A small encoder-decoder audio transcriber, trained from scratch: encoder moe soft, 26041 training examples.
Rows from block 3 of the text decoder of a small encoder-decoder audio transcriber, named by matrix and row number. Rows with one number belong to one neuron. Each number is 128 + 24 x the weight over its row's rms, rounded and kept within 0 to 255. All counts start at 0. Numbers have three digits each.
After each neuron's rows are labels from the 100 texts, of 14976, where the neuron reaches its highest value: "fires on" is the input token at the peak. Only what is clearly more common there than usual is listed. The data: short read English sentences (LibriTTS-R).
# fc1: MLP up (decoder.blocks.3.mlp.fc1.weight, 512x256), inputs 0-85
# fc2: MLP down (decoder.blocks.3.mlp.fc2.weight, 256x512, transposed), outputs 0-85

fc1.217:132125109178144122121159151119094126103132079091079124120135142169101085108143162177136109136084114184135133164159129096133135082107155112120161139142096132121098135124114134166112089171113180147104080115117100111133119142129146139113093130126136118174123127
fc2.217:124111174138131102131117116099129109166114146076109113161156123127119142121127123133185133140142139143168154138146140121133138190107130137106144114130132127141136149154137166101120112159114136091166097116100150151148119131129181152126101155142112102124096160
fires on: "the"

fc1.326:130178094101079117110095130103134081149118153130149127163118133189112159125138103106150125142115096175154143155094124133159129112109151122150124138158105175156122111135165149106117104125109076130133129097137142086121166116084107143172124137131153132110100171
fc2.326:145145094180122129148139109088146152125148080129130126124117113111156130087094152136143140125107160105141097095121132120108109099116115147152175170109127084101120135137140144111139170127136164133097101149127139132134152095131129111145117098172104133146115137
fires on: "the"; "in"

fc1.475:144126129131142141147147171102121124146136106129101093116123155143145132106137123159161129117127152124144141115128091102163138160158125148111146101158120170129114112121099112124110101140115158170102136115141123095135108149087145133095119181128138135090135077
fc2.475:157153101122135069119106100072102147095111112141126130159133142169150125124121131122142088142179128169102092131099111115122182092133149139135139127118139145135118107133135138130107143119104154159122174113155077135131132118111146127131116091150116123145132113
fires on: "i"; "to"; "not"; "had"

fc1.497:157039164163095121109168102143121137155087157112138142165108110160136124088107082203090138142139099106103126119080147139107129131134144112122150100130162129119124131126121118123154147134131134152142093142123160123160115144152157135087131137144146113137135112
fc2.497:120136134136127125125111150166109119118158132106159128133149097157150115115130116127099176152130125162160137154170161100116130129128129106118162132104160141111166102121133118142100089111116118132181130144092124163129106121131120144146142114149145127132123111
fires on: "'"

fc1.127:167112134107129150105202133178147110096144162144115102148123075146130135116098150123146105124137126094122126113150138111125092090177147145148151149134130139193128116123077112130133161168127096152140160141118116150104141145118116130131103134180092090139109143
fc2.127:162143176133087096144107105090065121143153162161101111124128154128090144153132152087066146150166124159108131134110107146118077150148106129141116127175097118182075150125133135100130131118134135141135118152149162100102097103114133145114140174113163118115146108
fires on: "to"; "mrs"; "the"

fc1.86:140135124142126163112168114136129139136193075138153127091129105173111165130118106122132151134096154170119129122143149116102159153124107088159146159115137140135158133135133087134161091078107116125124143142152111141150152172079125177132166117119145122085049115
fc2.86:102131148165107116105110158069129126153101102140154122107087125131131091132159133143122066128127181157120115116141143121130153098153134110137124180130111135141156169146123093126168114122110119132145142090106125120107138163149118099128148118159139118167110126
fires on: "in"

fc1.342:173095096125142104151146146170147122094129098130160172112135140154126130136127082137131108154161112164126123113145133151138127113124116126140125103125147125132136162114139145130159147132118134130113093112121136113122121141111115087140112084157132105094121147
fc2.342:100118107078173135132124141139122113137102108145134094143149115154076140123128149093081148146089101158145144118090124101130162113088111134133128119090200132179161141113062107131153151133132128104165134170120094123108129165134145118102140161099141123153190142
fires on: "in"; "you"

fc1.118:130119159096121148135121140116100131133132150120141118099125120143122112169142109134110078093123122091123143175150125151099144102120106132132126120061146125111129151108097112133088115170108160119106106156162182122125177159132140097132154151122128139111152095
fc2.118:116122141120118179149151110132141145116134144121112147130117109152114142141141085101132126119153124132150103159121124134161129112112173122117123157146097125121178098070093102128146108119150130138089140147119100129106151173083136127091158097124141130152158111
fires on: "'"

fc1.438:147140164119142125161138111120158120164097116171079129121129115113145120135123109139100129098107121092153118138115145152140145103075121139144141164170115118122125112110153192143113094115110138152124147155121133162102147120136125098152127125102098103119155126
fc2.438:097125127161122133133150139177147103151136111105122131104152180095143120121108100160138127116124164130138097122131129119159110126118121129143119112126129103127133143118125150140132131111100141114111111137121101106124106126140103174096153092116119112139152109
fires on: "to"; "don't"; "any"

fc1.121:125140160096177109126136184114103129122132163120107096117131091134156139177111113131099114092146141080100151138129143092141123110130120114162129132139075069071161159155101115112149128097136142187142117152099070111129112120174108111140131113100140127160113113
fc2.121:088103149112105106115182144118096148095142106130146147148109090159137130127106175122149080145095166132095132127110132151111099125108155116137131162144089092119123103149156163103150113106141096140096121144105121148147144147118099182098111112128116167124154106
fires on: "'"

fc1.411:152128185144100135128146150142108143149116126153100153105115121129125153108132142120147163156107113125136125126180170113125107161139117131101137182083139146137135122153147117100118086125101170092100148138124136161136140141116064138144142085130137104133156143
fc2.411:116107155134080138153138143122142093110093149130089136161120108165118150124114158124114173126161102067115154183104172109125144084113143126139116118117097180149101142114113151133146137147119154113133130169145108100120161137117083140121157101153116125117129170
fires on: "to"; "not"; "shall"; "i"

fc1.250:122104158099143104148111105135171115141124162117142122103104172129185139094134094134148124121111144157114097106159117116107174147106178099113112112143076106126157106156101131156097145132095139146120120174114109091148119116175141148107122106144120108097115076
fc2.250:127132111116104179151132098124109147073089156169098118092077109108199117123163079122148128185094151140139130098132128106086155144171152105157105170137105110163111172121109108121114104119128112143162097124162104120128159134142103127135075132128113109153121105
fires on: "i"; "he"; "and"

fc1.335:089133169108105145127125131160135168107119138137181144102132104169121184130116122097123145145108139160154132169101156135108128122118093137110095120134098048115114136130132141168083149146145068142130085137123157088101138081132140107106158126141151149155152130
fc2.335:113158135113172124137084105160139142145155111145118131120138155169138143139141130112136168155096159122099142124147112121166103118109103100124078121115083138140140134153173129128146121131127110097135141147097123088163109127126114165106092104121167147098137144
fires on: "all"

fc1.270:138116101146099165137109151127118123085081119118141156145117130166125135098119140094123132135171130110117083137102126117123123136120119161107171130152112125129164112128144131108150120116120119135157114091130107145093128096147163155076099119132145154108135081
fc2.270:091105123122132179114138150150143115158087122106162146184133122130125084106130095100115121143161156136150109122178122111149127141139144128152159136126153114154134085127098107074112100129166118119151161158145128125140090113088137095191121102161088121090115099
fires on: "'"; "you"

fc1.35:121105092136139117152121108108103187161105108132134098165117149157138131115133125120156125169100141129123095142096105081107125091111188141128123125176184144159130141143106096137127158170161186143110127138117142134086154088159119118084155122100110156141163120
fc2.35:143130143110124147113084113159125131113118077175168166109142129145130180140090115130125122135156118139122133085162149136160141131116133105116127092124110146113160117094143160153121154126097104143094115165176096127139141127166110115133094134102157141132125108
fires on: "the"; "to"

fc1.182:130141129104146187155160119116150123106132102116104135125138092093079138133081149187085154111112147194139125134146104122124138103113110095150119093102139133149135127167172125186098094111105127124119128127115100128153151143114155130161095169138110138086110131
fc2.182:103140151151162154121133126139135130152153125109114130161133153193150089103135159134138077125133132132163148145140113118164090148140124112098114147132133096110103109139156151132128155112142077111090128126156133127166118106126115125136122125107098167144105131
fires on: "chapter"; "twenty"; "the"; "hundred"

fc1.406:134143141149115113128143142147162085154150133146088119185097156127124139095137124186101099124107098153140140209094149115120092123131173148148128095161132133127164112114086122123112168114149065144150106108148164108121124107071136142142176090182102128099121121
fc2.406:090113107127144110119152111127113117148142077120116126128157153128142102096134116106093110164104102112143127104130076123132101107130132137135144134117094087120137167114140103116127153132114163126133132141119107169128131099156129115146120185149086192127155100
fires on: "the"

fc1.234:157121130128130119091102145114122106121142121105091133172140117156141133087116096123146146186138106162148101146095107141162142103130140159078113145153169107140138125136119076133149098134105088113152152120097120108131111121128151149161133120104162141132141123
fc2.234:167114140083144114073189114156097104132150157115136150182132148120086148085089110116159143127150141132138149131160132179091173116138149141106142108172160159157117135130137129131100141139144121136111134125095107125135097140153148120154120113122118137129103116
fires on: "the"; "these"

fc1.128:115107125123124163093140129126126120118092105133078107119113162122113122149119131142123130145141120148134154150113102138128080137148168160162142144132113125158098139089098149149174120165114147141151139143107127140138130144142158165128114161149106128126117121
fc2.128:099155092122164107115128146150119119131149085143128152164085086065131124154137161131137138117136119161153181144138099154133167151180131085131103171138128098149160166114142073099107134107131095095158162086138169154095159111126112157132109102102132153116148102
fires on: "to"

fc1.444:097141119111117130190177132104106118105122126110137144142097157111125121165136140131120150148132135162120144089133154139120105129191127153113159098181110164175120146143141099080150112148131144145150087164119120124116132110063142147159134122152138127142164083
fc2.444:131122114131152123121136166146133124110124178103091098095137121139144171159128186132154082146134111112103152150140145136107060099086120150136137130140134136135102114160109110131106125136141135159144059147161127137167168142084111136103107134124122140119116127
fires on: "in"

fc1.47:108107123161140166162138119116089135140128157102088150136130139095143140156144127162117113175131134113156125154097172152076121092169109122100142085096152179103138157137098174102146130121175122142150103082125110118125108148073149124097129190111116146119104133
fc2.47:127108105132127108174118130133123109171111099127148119124151132169173093100114136119134169155146129088171145119161135111094159108099137105131114128123132113124126169115162137104129156128130132126125110147168130121086133116143166108121145110131166134121147113
fires on: "in"; "of"; "what's"; "for"

fc1.428:113147116114106114112100140115144139141079141103129198100142146082126146124119118105124152128105144142123147115099123119113078105114171140133150130165152119125146149083160154117100097096145109154104138098133105150144169092108132126098147122152110109134107131
fc2.428:099136124179126147089086144154109145093138155153125104153133122095112117160129097111130137134168080101146140146103199100136147094117107163114089109110101114142142101095157115140141177102095118131116137137117092138112168140089170084129119072135142184106090111
fires on: "so"; "was"; "a"; "very"

fc1.155:123112101160138139140156122107136078081099105133131136205126123089120174142142122144127150135113109171131144127099154174156100212099141131170162109116124106180149113131098123141102131138113160146141117120114117167110123158118110156152118167125137129110094121
fc2.155:124113128127106135154115132134115160117127122154129098144152088101139108145126138104148129077114116124077130130183095162143160157194096095141125123114111112109138132131114173111144096074085119118135111150174147161141150145103116142128134104167150138148168129
fires on: "the"; "get"; "have"; "let"

fc1.474:143145161135127138167096086113154119094114109122132106142130144106107148116117125149118114146092142140111115174163129129107138147119107141117171153155098100124088124141123131140172130147087116137142141116137144136170136144073128127107156149126128138147111115
fc2.474:094156135069126144096134118146109112176139116110150120166105133110148113129127107115118117130102148119107161100154154181131094146108123129154147122135149122094167150072133109087141143154123088147078123131137131179163144131137087177124134153131134123119116112
fires on: "chapter"

fc1.226:124151132101103166135138121182106110087146150148155171132134143127088089136105121121154101096152164098147130133143186113085120098139141107145176109143129132191114143127149124091143113153139124118115162114109113123141113112090093124111128147150155141147124096
fc2.226:093099103123225131128168081094136120150115170137110136080087131115113137118163129098106095082106133115130127168088130162142101162124174102109078172170107113109150112102144119131169139100135136174102130132159153107127151107115131117112075101083144137170122117
fires on: "so"; "how"

fc1.492:152118151130137133120182113109111176111116119149087122122105139087120091143162166157131178129148125145146073160097115139154109113094115139135128114083131109139125081111107123100103115153143114132124127126136114097103113150138169145174146147109139081126112127
fc2.492:092158136097152136186132123114145088102112120110157176117128062117171149084210130106153164120142136182163139140122184089126132125156136119130091138146104186146108123079117140127107152127140096097108172081092133093133092130132132110133108108157128136135165125
fires on: "to"; "the"

fc1.261:164147129124176134118128103134154100128139132122130134091130156157165132144126126126168160131123137128145108175144156121198132091102178120140156125136135129111136127131093110125080126151131112151096092140108085156183120151128142158159145169148168138161160126
fc2.261:139112127129153116117125144139171128131120100121155122091122121080088101142127110123157134193137077129121123123094139150131146136113138145098116111126124142120069172145126124095092109105162131090131141127107112183176169109136157121118160158070136143176143126
fires on: "to"; "can"; "have"; "did"

fc1.437:138144112116125122121175176142114148120111045116079107145116111123105106113118131132164132125115096127147135136150124144083136120100128125118140131111094167146125125110149173117134130155142140122115140154093080178137098124175131119082150099125135127139138098
fc2.437:099141160112094118146127098143144113102158157099116148109162171115121121158153144170108163131127125100164126130090111139150166117113153090088129113136102148131104110154100123127108176131114113114119115104147155126137125109103123085131106124184112170135138134
fires on: "the"

fc1.75:149135130136094116135170134106162130134120125171146150106115106133137127119111095124130154156142112158137121179149088109076099090142132106120130112158128183120136178156156128102126154127177078164106110127139086133097149102109114111139147138133123142171113149
fc2.75:101155099169141118133132120139088138077128166134126150137122109148163128149082175116092155165176103146118126145140105117155147110132130126155175132097143148151088136146108083150095091113096158167141131120107152101103097128141116132143101114119122124145152122
fires on: "to"; "not"

fc1.29:103154106174131143127136130173128137120133111178165138131132109136130121130124136127121146091140126134109119111125141086134091086087145133154129120104115116143103143103146093130119130094108133068178132176145133144129191160128153137141157195138158108093123124
fc2.29:188167125146118137098135141113114132119128127158119166167150123107106144111147163137122089123149133157114102112121164158114150148090128101144128109139134105143100201147138132109135156104127126126115141141084142132139149079152087081147117184161112142123087151
fires on: "in"; "that"