python train.py --dataset="short read English sentences (LibriTTS-R)" --hop_length=160 --win_length=512 --tokenizer="word" --encoder_activation="gelu" --encoder_expert_mlp_ratio=0.25 --encoder_kernel_size=7 --decoder_layers=10 --decoder_drop_path=0.15 --decoder_positions="sincos" --decoder_tie_embeddings=true --optimizer="normuon" --learning_rate=0.018 --batch_size=64
Rows from block 7 of the text decoder of a small encoder-decoder audio transcriber, named by matrix and row number. Rows with one number belong to one neuron. Each number is 500 + 40 x the weight over its row's rms, rounded and kept within 0 to 999. All counts start at 0. Numbers have three digits each. After the name is the row's rms in percent of the matrix's.
After each neuron's rows are labels from the 100 texts, of 14976, where the neuron reaches its highest value: "tokens" is the input token at the peak. Only what is clearly more common there than usual is listed. The data: short read English sentences (LibriTTS-R). In brackets: how many of the 100.
# fc1: MLP up (decoder.blocks.7.mlp.fc1.weight, 512x256), inputs 172-255
# fc2: MLP down (decoder.blocks.7.mlp.fc2.weight, 256x512, transposed), outputs 172-255

fc1.95 113:462582453462488461437486489413484545439542489608453482514492465465511491484520527527418467484544513470508494488498543595477411518521564514505508465454457543547470481470503370500512544472457480512490532537408532512506549494530547583528423479521535457553
fc2.95 116:406509472541460459510509469487454509569532489502524487418502488526546490506476503459485521470553568478522505464575539511493565498440490507511568439449542563504514540451531418518509448525485513427562539473480536502527501558535523520457576482516493513500
tokens: "his" (9); "the" (7)

fc1.33 097:572496487540545426489440524524520529575439496516473483518509524437465509477419530479500531539551533519575505445462446586515443527450487509499543528501569478499492509483496486522471530478508529540472473437564533507566538507437476490492553479488490469526
fc2.33 096:489436559564447450472560484463490526520453519481442480477515536540472533451492477499422496569526517462428548512498476490473377448539502460438421441505433547481493516511547490532462477475503491531537469456465529491455459467516591592551529479519453482494
tokens: "he" (14); "she" (7)

fc1.103 111:541484497431546513518403500453513532467486529484463522527467484504520551493476513476442581524536469526501543500546543460521532559441523437525459515481543544540483494466505520553426538436519520498436554483549545521455409492474499479503583486498500550550
fc2.103 102:426567478488564539595489516533494442452547462468430527506493528484439482501531517512510552435525501479521539478482537445502590499514533502477501541479552457514532475507515557451511536468479434518480505461506465531463434477493480452415483532551477500537
tokens: "i" (16); "the" (14); "a" (8)

fc1.139 117:481457562502483523515513569434494478512518533446546450540514469490518484533432448541437429524491479437459535476513492482487508447571430446545496471532436508617495528509468476480483461482532570502471461437516456437476500558421545487498463533529471568537
fc2.139 092:426515547475483506416489482508444477532518522453488555474457467414552474485444549481559487485466488508495518477543566557528448417516445448522524519471518491572542484546411469466520449498474505418478498496515600512451474539539533495519502475539528537460
tokens: "he" (10); "she" (8); "i" (8)

fc1.214 093:473532516517479486476439528496510532465489566443533527535495553497491472477580500417486546453409528492531445541427610560498490503477508426416526492429515572474512537501442473455477485521504515496506578590498461515483488448464541553499503468486496529534
fc2.214 101:494504526464488540497514527455542503489516554530467447486556529494497500478502500562485431487545460554464483516485457554433450509414501487461446546521479536521493497543513504424453475509545444418455433512486487504456560490473548539551491507525537489447
tokens: "was" (15); "a" (8)

fc1.486 081:463474409526422493476503510499530584530509522502554555506469482535497487521474502511447425505559447474534455528492406527553529494478483484459485511495525482465505590482573401454524534462495543470492489535487486437492467569456476494501440452460521562503
fc2.486 093:491556534503501530522471382514519552462504540457472444532553484606502549553503591549488574538456509440510438483494520525443545551509451533557433566509524577489507516535543523521577509549457511487490507476432471487511558541483474524419539463485508524540
tokens: "no" (7)

fc1.57 089:474477418497568485464468509464564527555455498462524545497487466521536500543522479514452480484534503508492494483440578453479517536477484495513515525494491471532437550441475430566566501508536504501473568422521543498481500479495480483508589515462539489502
fc2.57 104:493508459506480453491498502528520446455522506569509529498523415474451453493506414517450517581443477490536538485480502407499525495552454531495558511542492462457469520566513466575524510561453510458488537541561484463468534458549500561547453573479484517498
tokens: "he" (7)

fc1.220 101:506452530477548559533466478525469471517543639538494582533535486502501531493544482475544479444540479518497544497525512467481478509525507495481518512471528488529494424443457617441509517462523476512515522580499521468517470516484531504558492411510531490529
fc2.220 097:557469457550480505484444600442518465509511524496494580510543543524429451483549519531452464512492512520592537512537497461519521503495466522521475510547512426480496488472424438529471516509545484477519457537467480541534534515472481495473551515500505559426
tokens: "the" (13); "i" (10); "to" (7)

fc1.277 079:512562501479566457487471491507562525550469438436461522500457535528544523494482411516519487466535487542399485494524467499458593470554473560502514549503524437527507587523544482486502490517501438462553533482537435444514512439494475484481473484513499537425
fc2.277 091:445558504506587460522460476545485469456499517462388392473488526501557599517558545468444502420519523474477519460496526501496493432471435503516486490556556574482435480436530550439551544503489554531495483482546502493477502510505488454486489498559490507406
tokens: "i" (34); "he" (14)

fc1.40 132:489517524510560462496450491444598526447499495495517549470467483562491560490561464464523508420490547546527601447554453463551409482438470485576475530505481430580503494538417433500487454515499481412515451479526504465474498510559588522486504517499522474361
fc2.40 074:467469489558461588513498495516516517466441509492534441503534451433468494525515545475453496415516440530501528514529537535489446463453502483526519468521411443466536547568481532516456467445479544491535467429465475514472535509538536480504520557537529472466
tokens: "to" (21); "i" (9)

fc1.371 088:462480453587489483486525487483520454477531474491445479519543516560500490533487546527488541531495558468453520495490539453494555469466517496466508526472516481476493464478480533502431504556588574550510433506476532471613552532555553543480500510613541409546
fc2.371 106:519531450536515512559482428478497451525517529494539512521561551443506475478426517520483474494461487487366530506538542531442512528531472479552490532506537413446443437516534596463426452526500477528502501510443487487435460508491519496469419500610448473433
tokens: "a" (18); "the" (15)

fc1.213 098:516508519439438503535437491516476516514477471528473515456536581606584487535549500499479507550513527475554505481576492479508467507464573522461446484468462441489510499483459537474466467510498510484415524463463481510488483480517474516501425542499538439518
fc2.213 112:470494466462512570461460526532478476499532547543479569502460519576530498539550471512479457502514471559567512479548505485431520468511447537460466483464492566572473502435505491570451559580531560457560470476506549475536539538512523473469545484527502527415
tokens: "no" (24); "you" (10)

fc1.447 108:491388495386544478446509473601476496503498510430523449482483503502441493485527530441390473552482493518507532494503499588526554501477494496433506462554478488501495476494522553513506436469500500519519486434550504564460446541503496526590550470529518528440
fc2.447 114:501513475490562476488488429500527470480525523538537548469459549465491602521478548536470490523429541499477519453552470490537494493515494496518473492508486518487558542467469581563494527453490480472431519507583491463490473555483494457516514460546569492472
tokens: "he" (8)

fc1.148 086:514501477478554518527538534534545400534482488470483523504384485568491447502490526480504544565523466563484486460539463578484490510464461496554514570474508518488502532439520596555476522445506490464531507542484507536524526502419583492429565515509486456474
fc2.148 090:497519569425506408520469510469499488525521532546489466525536459548520555478494482455499439461528596599493418512499438509478442495449486546434495416412466489487486490432508532531494496545447537481545576490483534473490529515534564531530517475501533559492
tokens: "i" (13); "you" (10); "to" (8)

fc1.404 102:531466436488560414545558531528500529457468454549455457435447567485544499488447505569482567459502444492477507443536491495529536494500494514523534458515471421549465492573441528504518498467532495414500477414489520506480471476545547563543492472492519406444
fc2.404 096:502559481586444506438452498439530529527465554429506545472517458480448545532502394523509488472557485515514583443529501565520476520503495499471611474612491532519404522440468447534507522505471570526518529449490537532433470463457526502494517462495528369489
tokens: "i" (12); "the" (7)

fc1.222 102:449454533490545439472446527495576449545537456444449510514447514468464496397468497539503521500541455517478507447524548533508487482563563593530464494456505524493453485495471459484469537524525477502562514531548528479460541514523482578514450465479597487438
fc2.222 080:509469521531499563467458533520580461505507529465556492502564507414544472459475451511470503520502425480483483551505501514485473460501534476490528438398452559517540575515500514480459479420537515482546518461521596496490507481531473522490422455436582444480
tokens: "a" (21); "to" (7)

fc1.254 091:537473520504533469439522485490461501508522539520551498453507515579513431524572534487478472439479513463455466490442494507552476459492530458514490428407479470549474558512601444469451483525534514567592525476434500557536433503560470417491451462443538442482
fc2.254 101:494537458438530486586543461515462491505491572468504530540521499514430531444566479467494556507493500519571533506429522490440489464536498477512525483484468541497482477542530537486490478522485490490540517521536539511474493532493445515540412471560493425463
tokens: "his" (15); "an" (9)

fc1.449 099:517464488430465426467410473538486476554529397579452534483547489518517571488506489514509483577490515522470455504540586479547501490493508473510558527426478455546514516592468463475503432504457523558485490489449495531523498562531497473558440494538492493474
fc2.449 106:505515506459458474471523521455485489451562453477494452474503587457485473475482480479492474458462485460511507518550464513513456482470474467533451503498570549549559459486526456524506501545558517478606507461445486512529583578522552511381518529549443512534
tokens: "no" (9); "a" (8); "you" (8)

fc1.51 084:478481524535606467488509512505542481508523476482591552592427554513540534490536525509510494519553445514433413511525461552508499433541451430611537498539445466508508482550537492533499524497510540481488462466485432497536527500467530506528552490469454500489
fc2.51 101:437517443534482514424529500528462504452480484526416404494516575452474518503469467479485447448452456504491545470433459582476468528480457458508491484512597537556535478492530526473456552449547501440530513506467401503490502542464570505514487506518585481441
tokens: "i" (10); "the" (9)

fc1.182 079:453442479486518510503489474570499502537511484417523469525549576514520475456414472505531454506521541515534476499506552478439495545445523518472483512415484534495492530521513466555461455506598533574514493497564501436466460508502503565459497457556523478498
fc2.182 098:562513450460537554540463519435476493563485516484477516438498529505429485533450578507475495566497492527431471541520498545476489547540505527501479393487541506511520492477478542495518525499489408538469516454491499490485537457500504496542470439437483453468
tokens: "he" (16); "a" (10); "she" (8); "i" (7)

fc1.100 095:508499513462549504478468504484482443497500509511466465522445381565519464420569488547462439545507480433485477528513466566499546456500503505462526559514503465408437566456512454577442527438513531448576515525413497549467510498442545539414544573527450496448
fc2.100 107:542519545517525449491444515541525513485522497516433549632449524527465483532449462485549483495518502517544497544582456524470537459564464503449469451530498530499531480441527490544447500521600494420552537514557450482489525453502533494494450562561430525393
tokens: "i" (9); "a" (8)

fc1.281 097:502516565505450483502484484536475515458473563545439481497550507509466529481472458502500500483552481513461548490533549468464531488510471534534535515616505503478547571436494512453465482461601519473484456567559481484516517531525435493520559440481524463489
fc2.281 100:534524475497453525457495497468397500442543522533459477493615505519457477506504428480463553417477586553451530450499480488549525483580532524528512466560487475518466587494576523606531449532545525560516443502484506500543470554507488495518568519521499478536
tokens: "a" (38); "the" (34)

fc1.252 095:435490509501557424474543465508540503481442503471521509534563563497447469475491524540443426456436451513482470468547504497502512449564521528609453525486510520577410482481533443517513588471485493445473476525544546504483499544520563557521448418440575507519
fc2.252 098:467502457474517516469467516490462555503525454521525531571491537456493454472506474530500434528502505442504525376520532619517525484508524437528426473467470437527479462512559515511562458530503512457463486535478520492638486476441433476501479495533539511475
tokens: "the" (18); "each" (11)

fc1.149 089:435460522544480430460589526541466488482521528481478483471554499576510451441486451448478492483435440469476516443458531487531575526542518470477530532474537533452448512455454463487483574525549573485605495395512498490474500491529511489505593516516490420537
fc2.149 100:498444567529426551530507528479479461471467423578466464493490502495547499473518481514473520485450476528513558564489506528482460473489477505374454503550523507504454467493421528510531543486528521446554508571504540496441539502537556555476520473541455439550
tokens: "was" (11); "a" (9); "have" (7)

fc1.437 094:487521491494516554476500522610481553522581509440460504523530501541446513493498501466461408498494449525495510463489474565359464451452596480477542535500494587481428430501457426435443476513580573491496510508512515489495515534517495430535450536450517524489
fc2.437 100:527462517492580481458463525519473476542503509500494507470560463460524494550419505466479471415552479578507487497462535472477522445506489492504565450482540525637562507487415413486573461449505496458524534527527482466426471544524475538433568459406436538493
tokens: "his" (11); "my" (9); "be" (7); "the" (7)

fc1.131 109:492495474501465450486569508531436500479469551514473443465463514464420533444526527568460504566511488501469508497612451503438540508546527467486507454541463499497491451430466493527429449513491520553563487512504528496483460565530418587454549464517482481432
fc2.131 100:500475462503492456479446551538429496559524493596521509525478499471552481497530496530501528467500414531496516484540405498505553460416506540484503486542485438490468501521563483485509511493542486504449439406520507403509505512497539512542586519396506557522
tokens: "a" (10); "to" (7); "the" (7)

fc1.269 090:538532508524478499484534463470505384522564476481515412427430490508508508510485520561549478507439480476520485458441522510487494458452525590559381480469468493474522489516538519502515532542465517508504498471532518445438512502470554510544487485515570501473
fc2.269 107:536479583494500471487446418454459515508522427547544477497493628489536497527526499536511523559442456463527514559578472434555492475479517528539500456517452470524546527526557471532513487541538467449567466465562515480493502515499464477550493505511514532543
tokens: "was" (7); "of" (7)

fc1.109 097:556491484479510502500543458536466505483513505502439466512489546494431515483453499511477483434457511603485514505514547480510504448546503555466499523519502495500575522543469470515466508564468520562504430470587485510578495518531576474424480481494495499510
fc2.109 097:485524576491553510531472473559472549464529492520442549513455489468420460489477607444404471481534541531447478575488469502463514497488564522467467534485506505524515479466507598444528425510484478544465463434567524494423517551489495519470545418510496427495
tokens: "was" (7)

fc1.28 093:578497507448473521498559520432497524473434479508478505482527522481525524579529458489547522505528514471476463543489559551580441457458448542428426486524535502554455434543528532489547499551486489576528494380439455503509535483473536550491555489525471415467
fc2.28 103:517527442503467526502444493427493566443523482516447409568520524526531369535545431527513582499464554535482539515511518513560484488465444448618502516492450557502486403484504458481471540459596499445507436482542473508540471468448495586597463567517489504543
tokens: "he" (8)

fc1.53 122:496467478550519606401542450481509504486514514553509484541479462493478461527458487478522512479489541497577479527515531494449578486482521472463550545538515424475487479467522501521491389494403479438539546542569503529497536509495502434500578547542451469523
fc2.53 102:481402497515528551438535523506471541458439498528542502559486579520508398494567448505524384546538612523555532495489518488524438520508526539456550510483522527500506495519506503435494453431494519469489516567526438517534443540494464518547471595557450515520
tokens: "he" (20); "i" (11); "you" (9); "she" (7)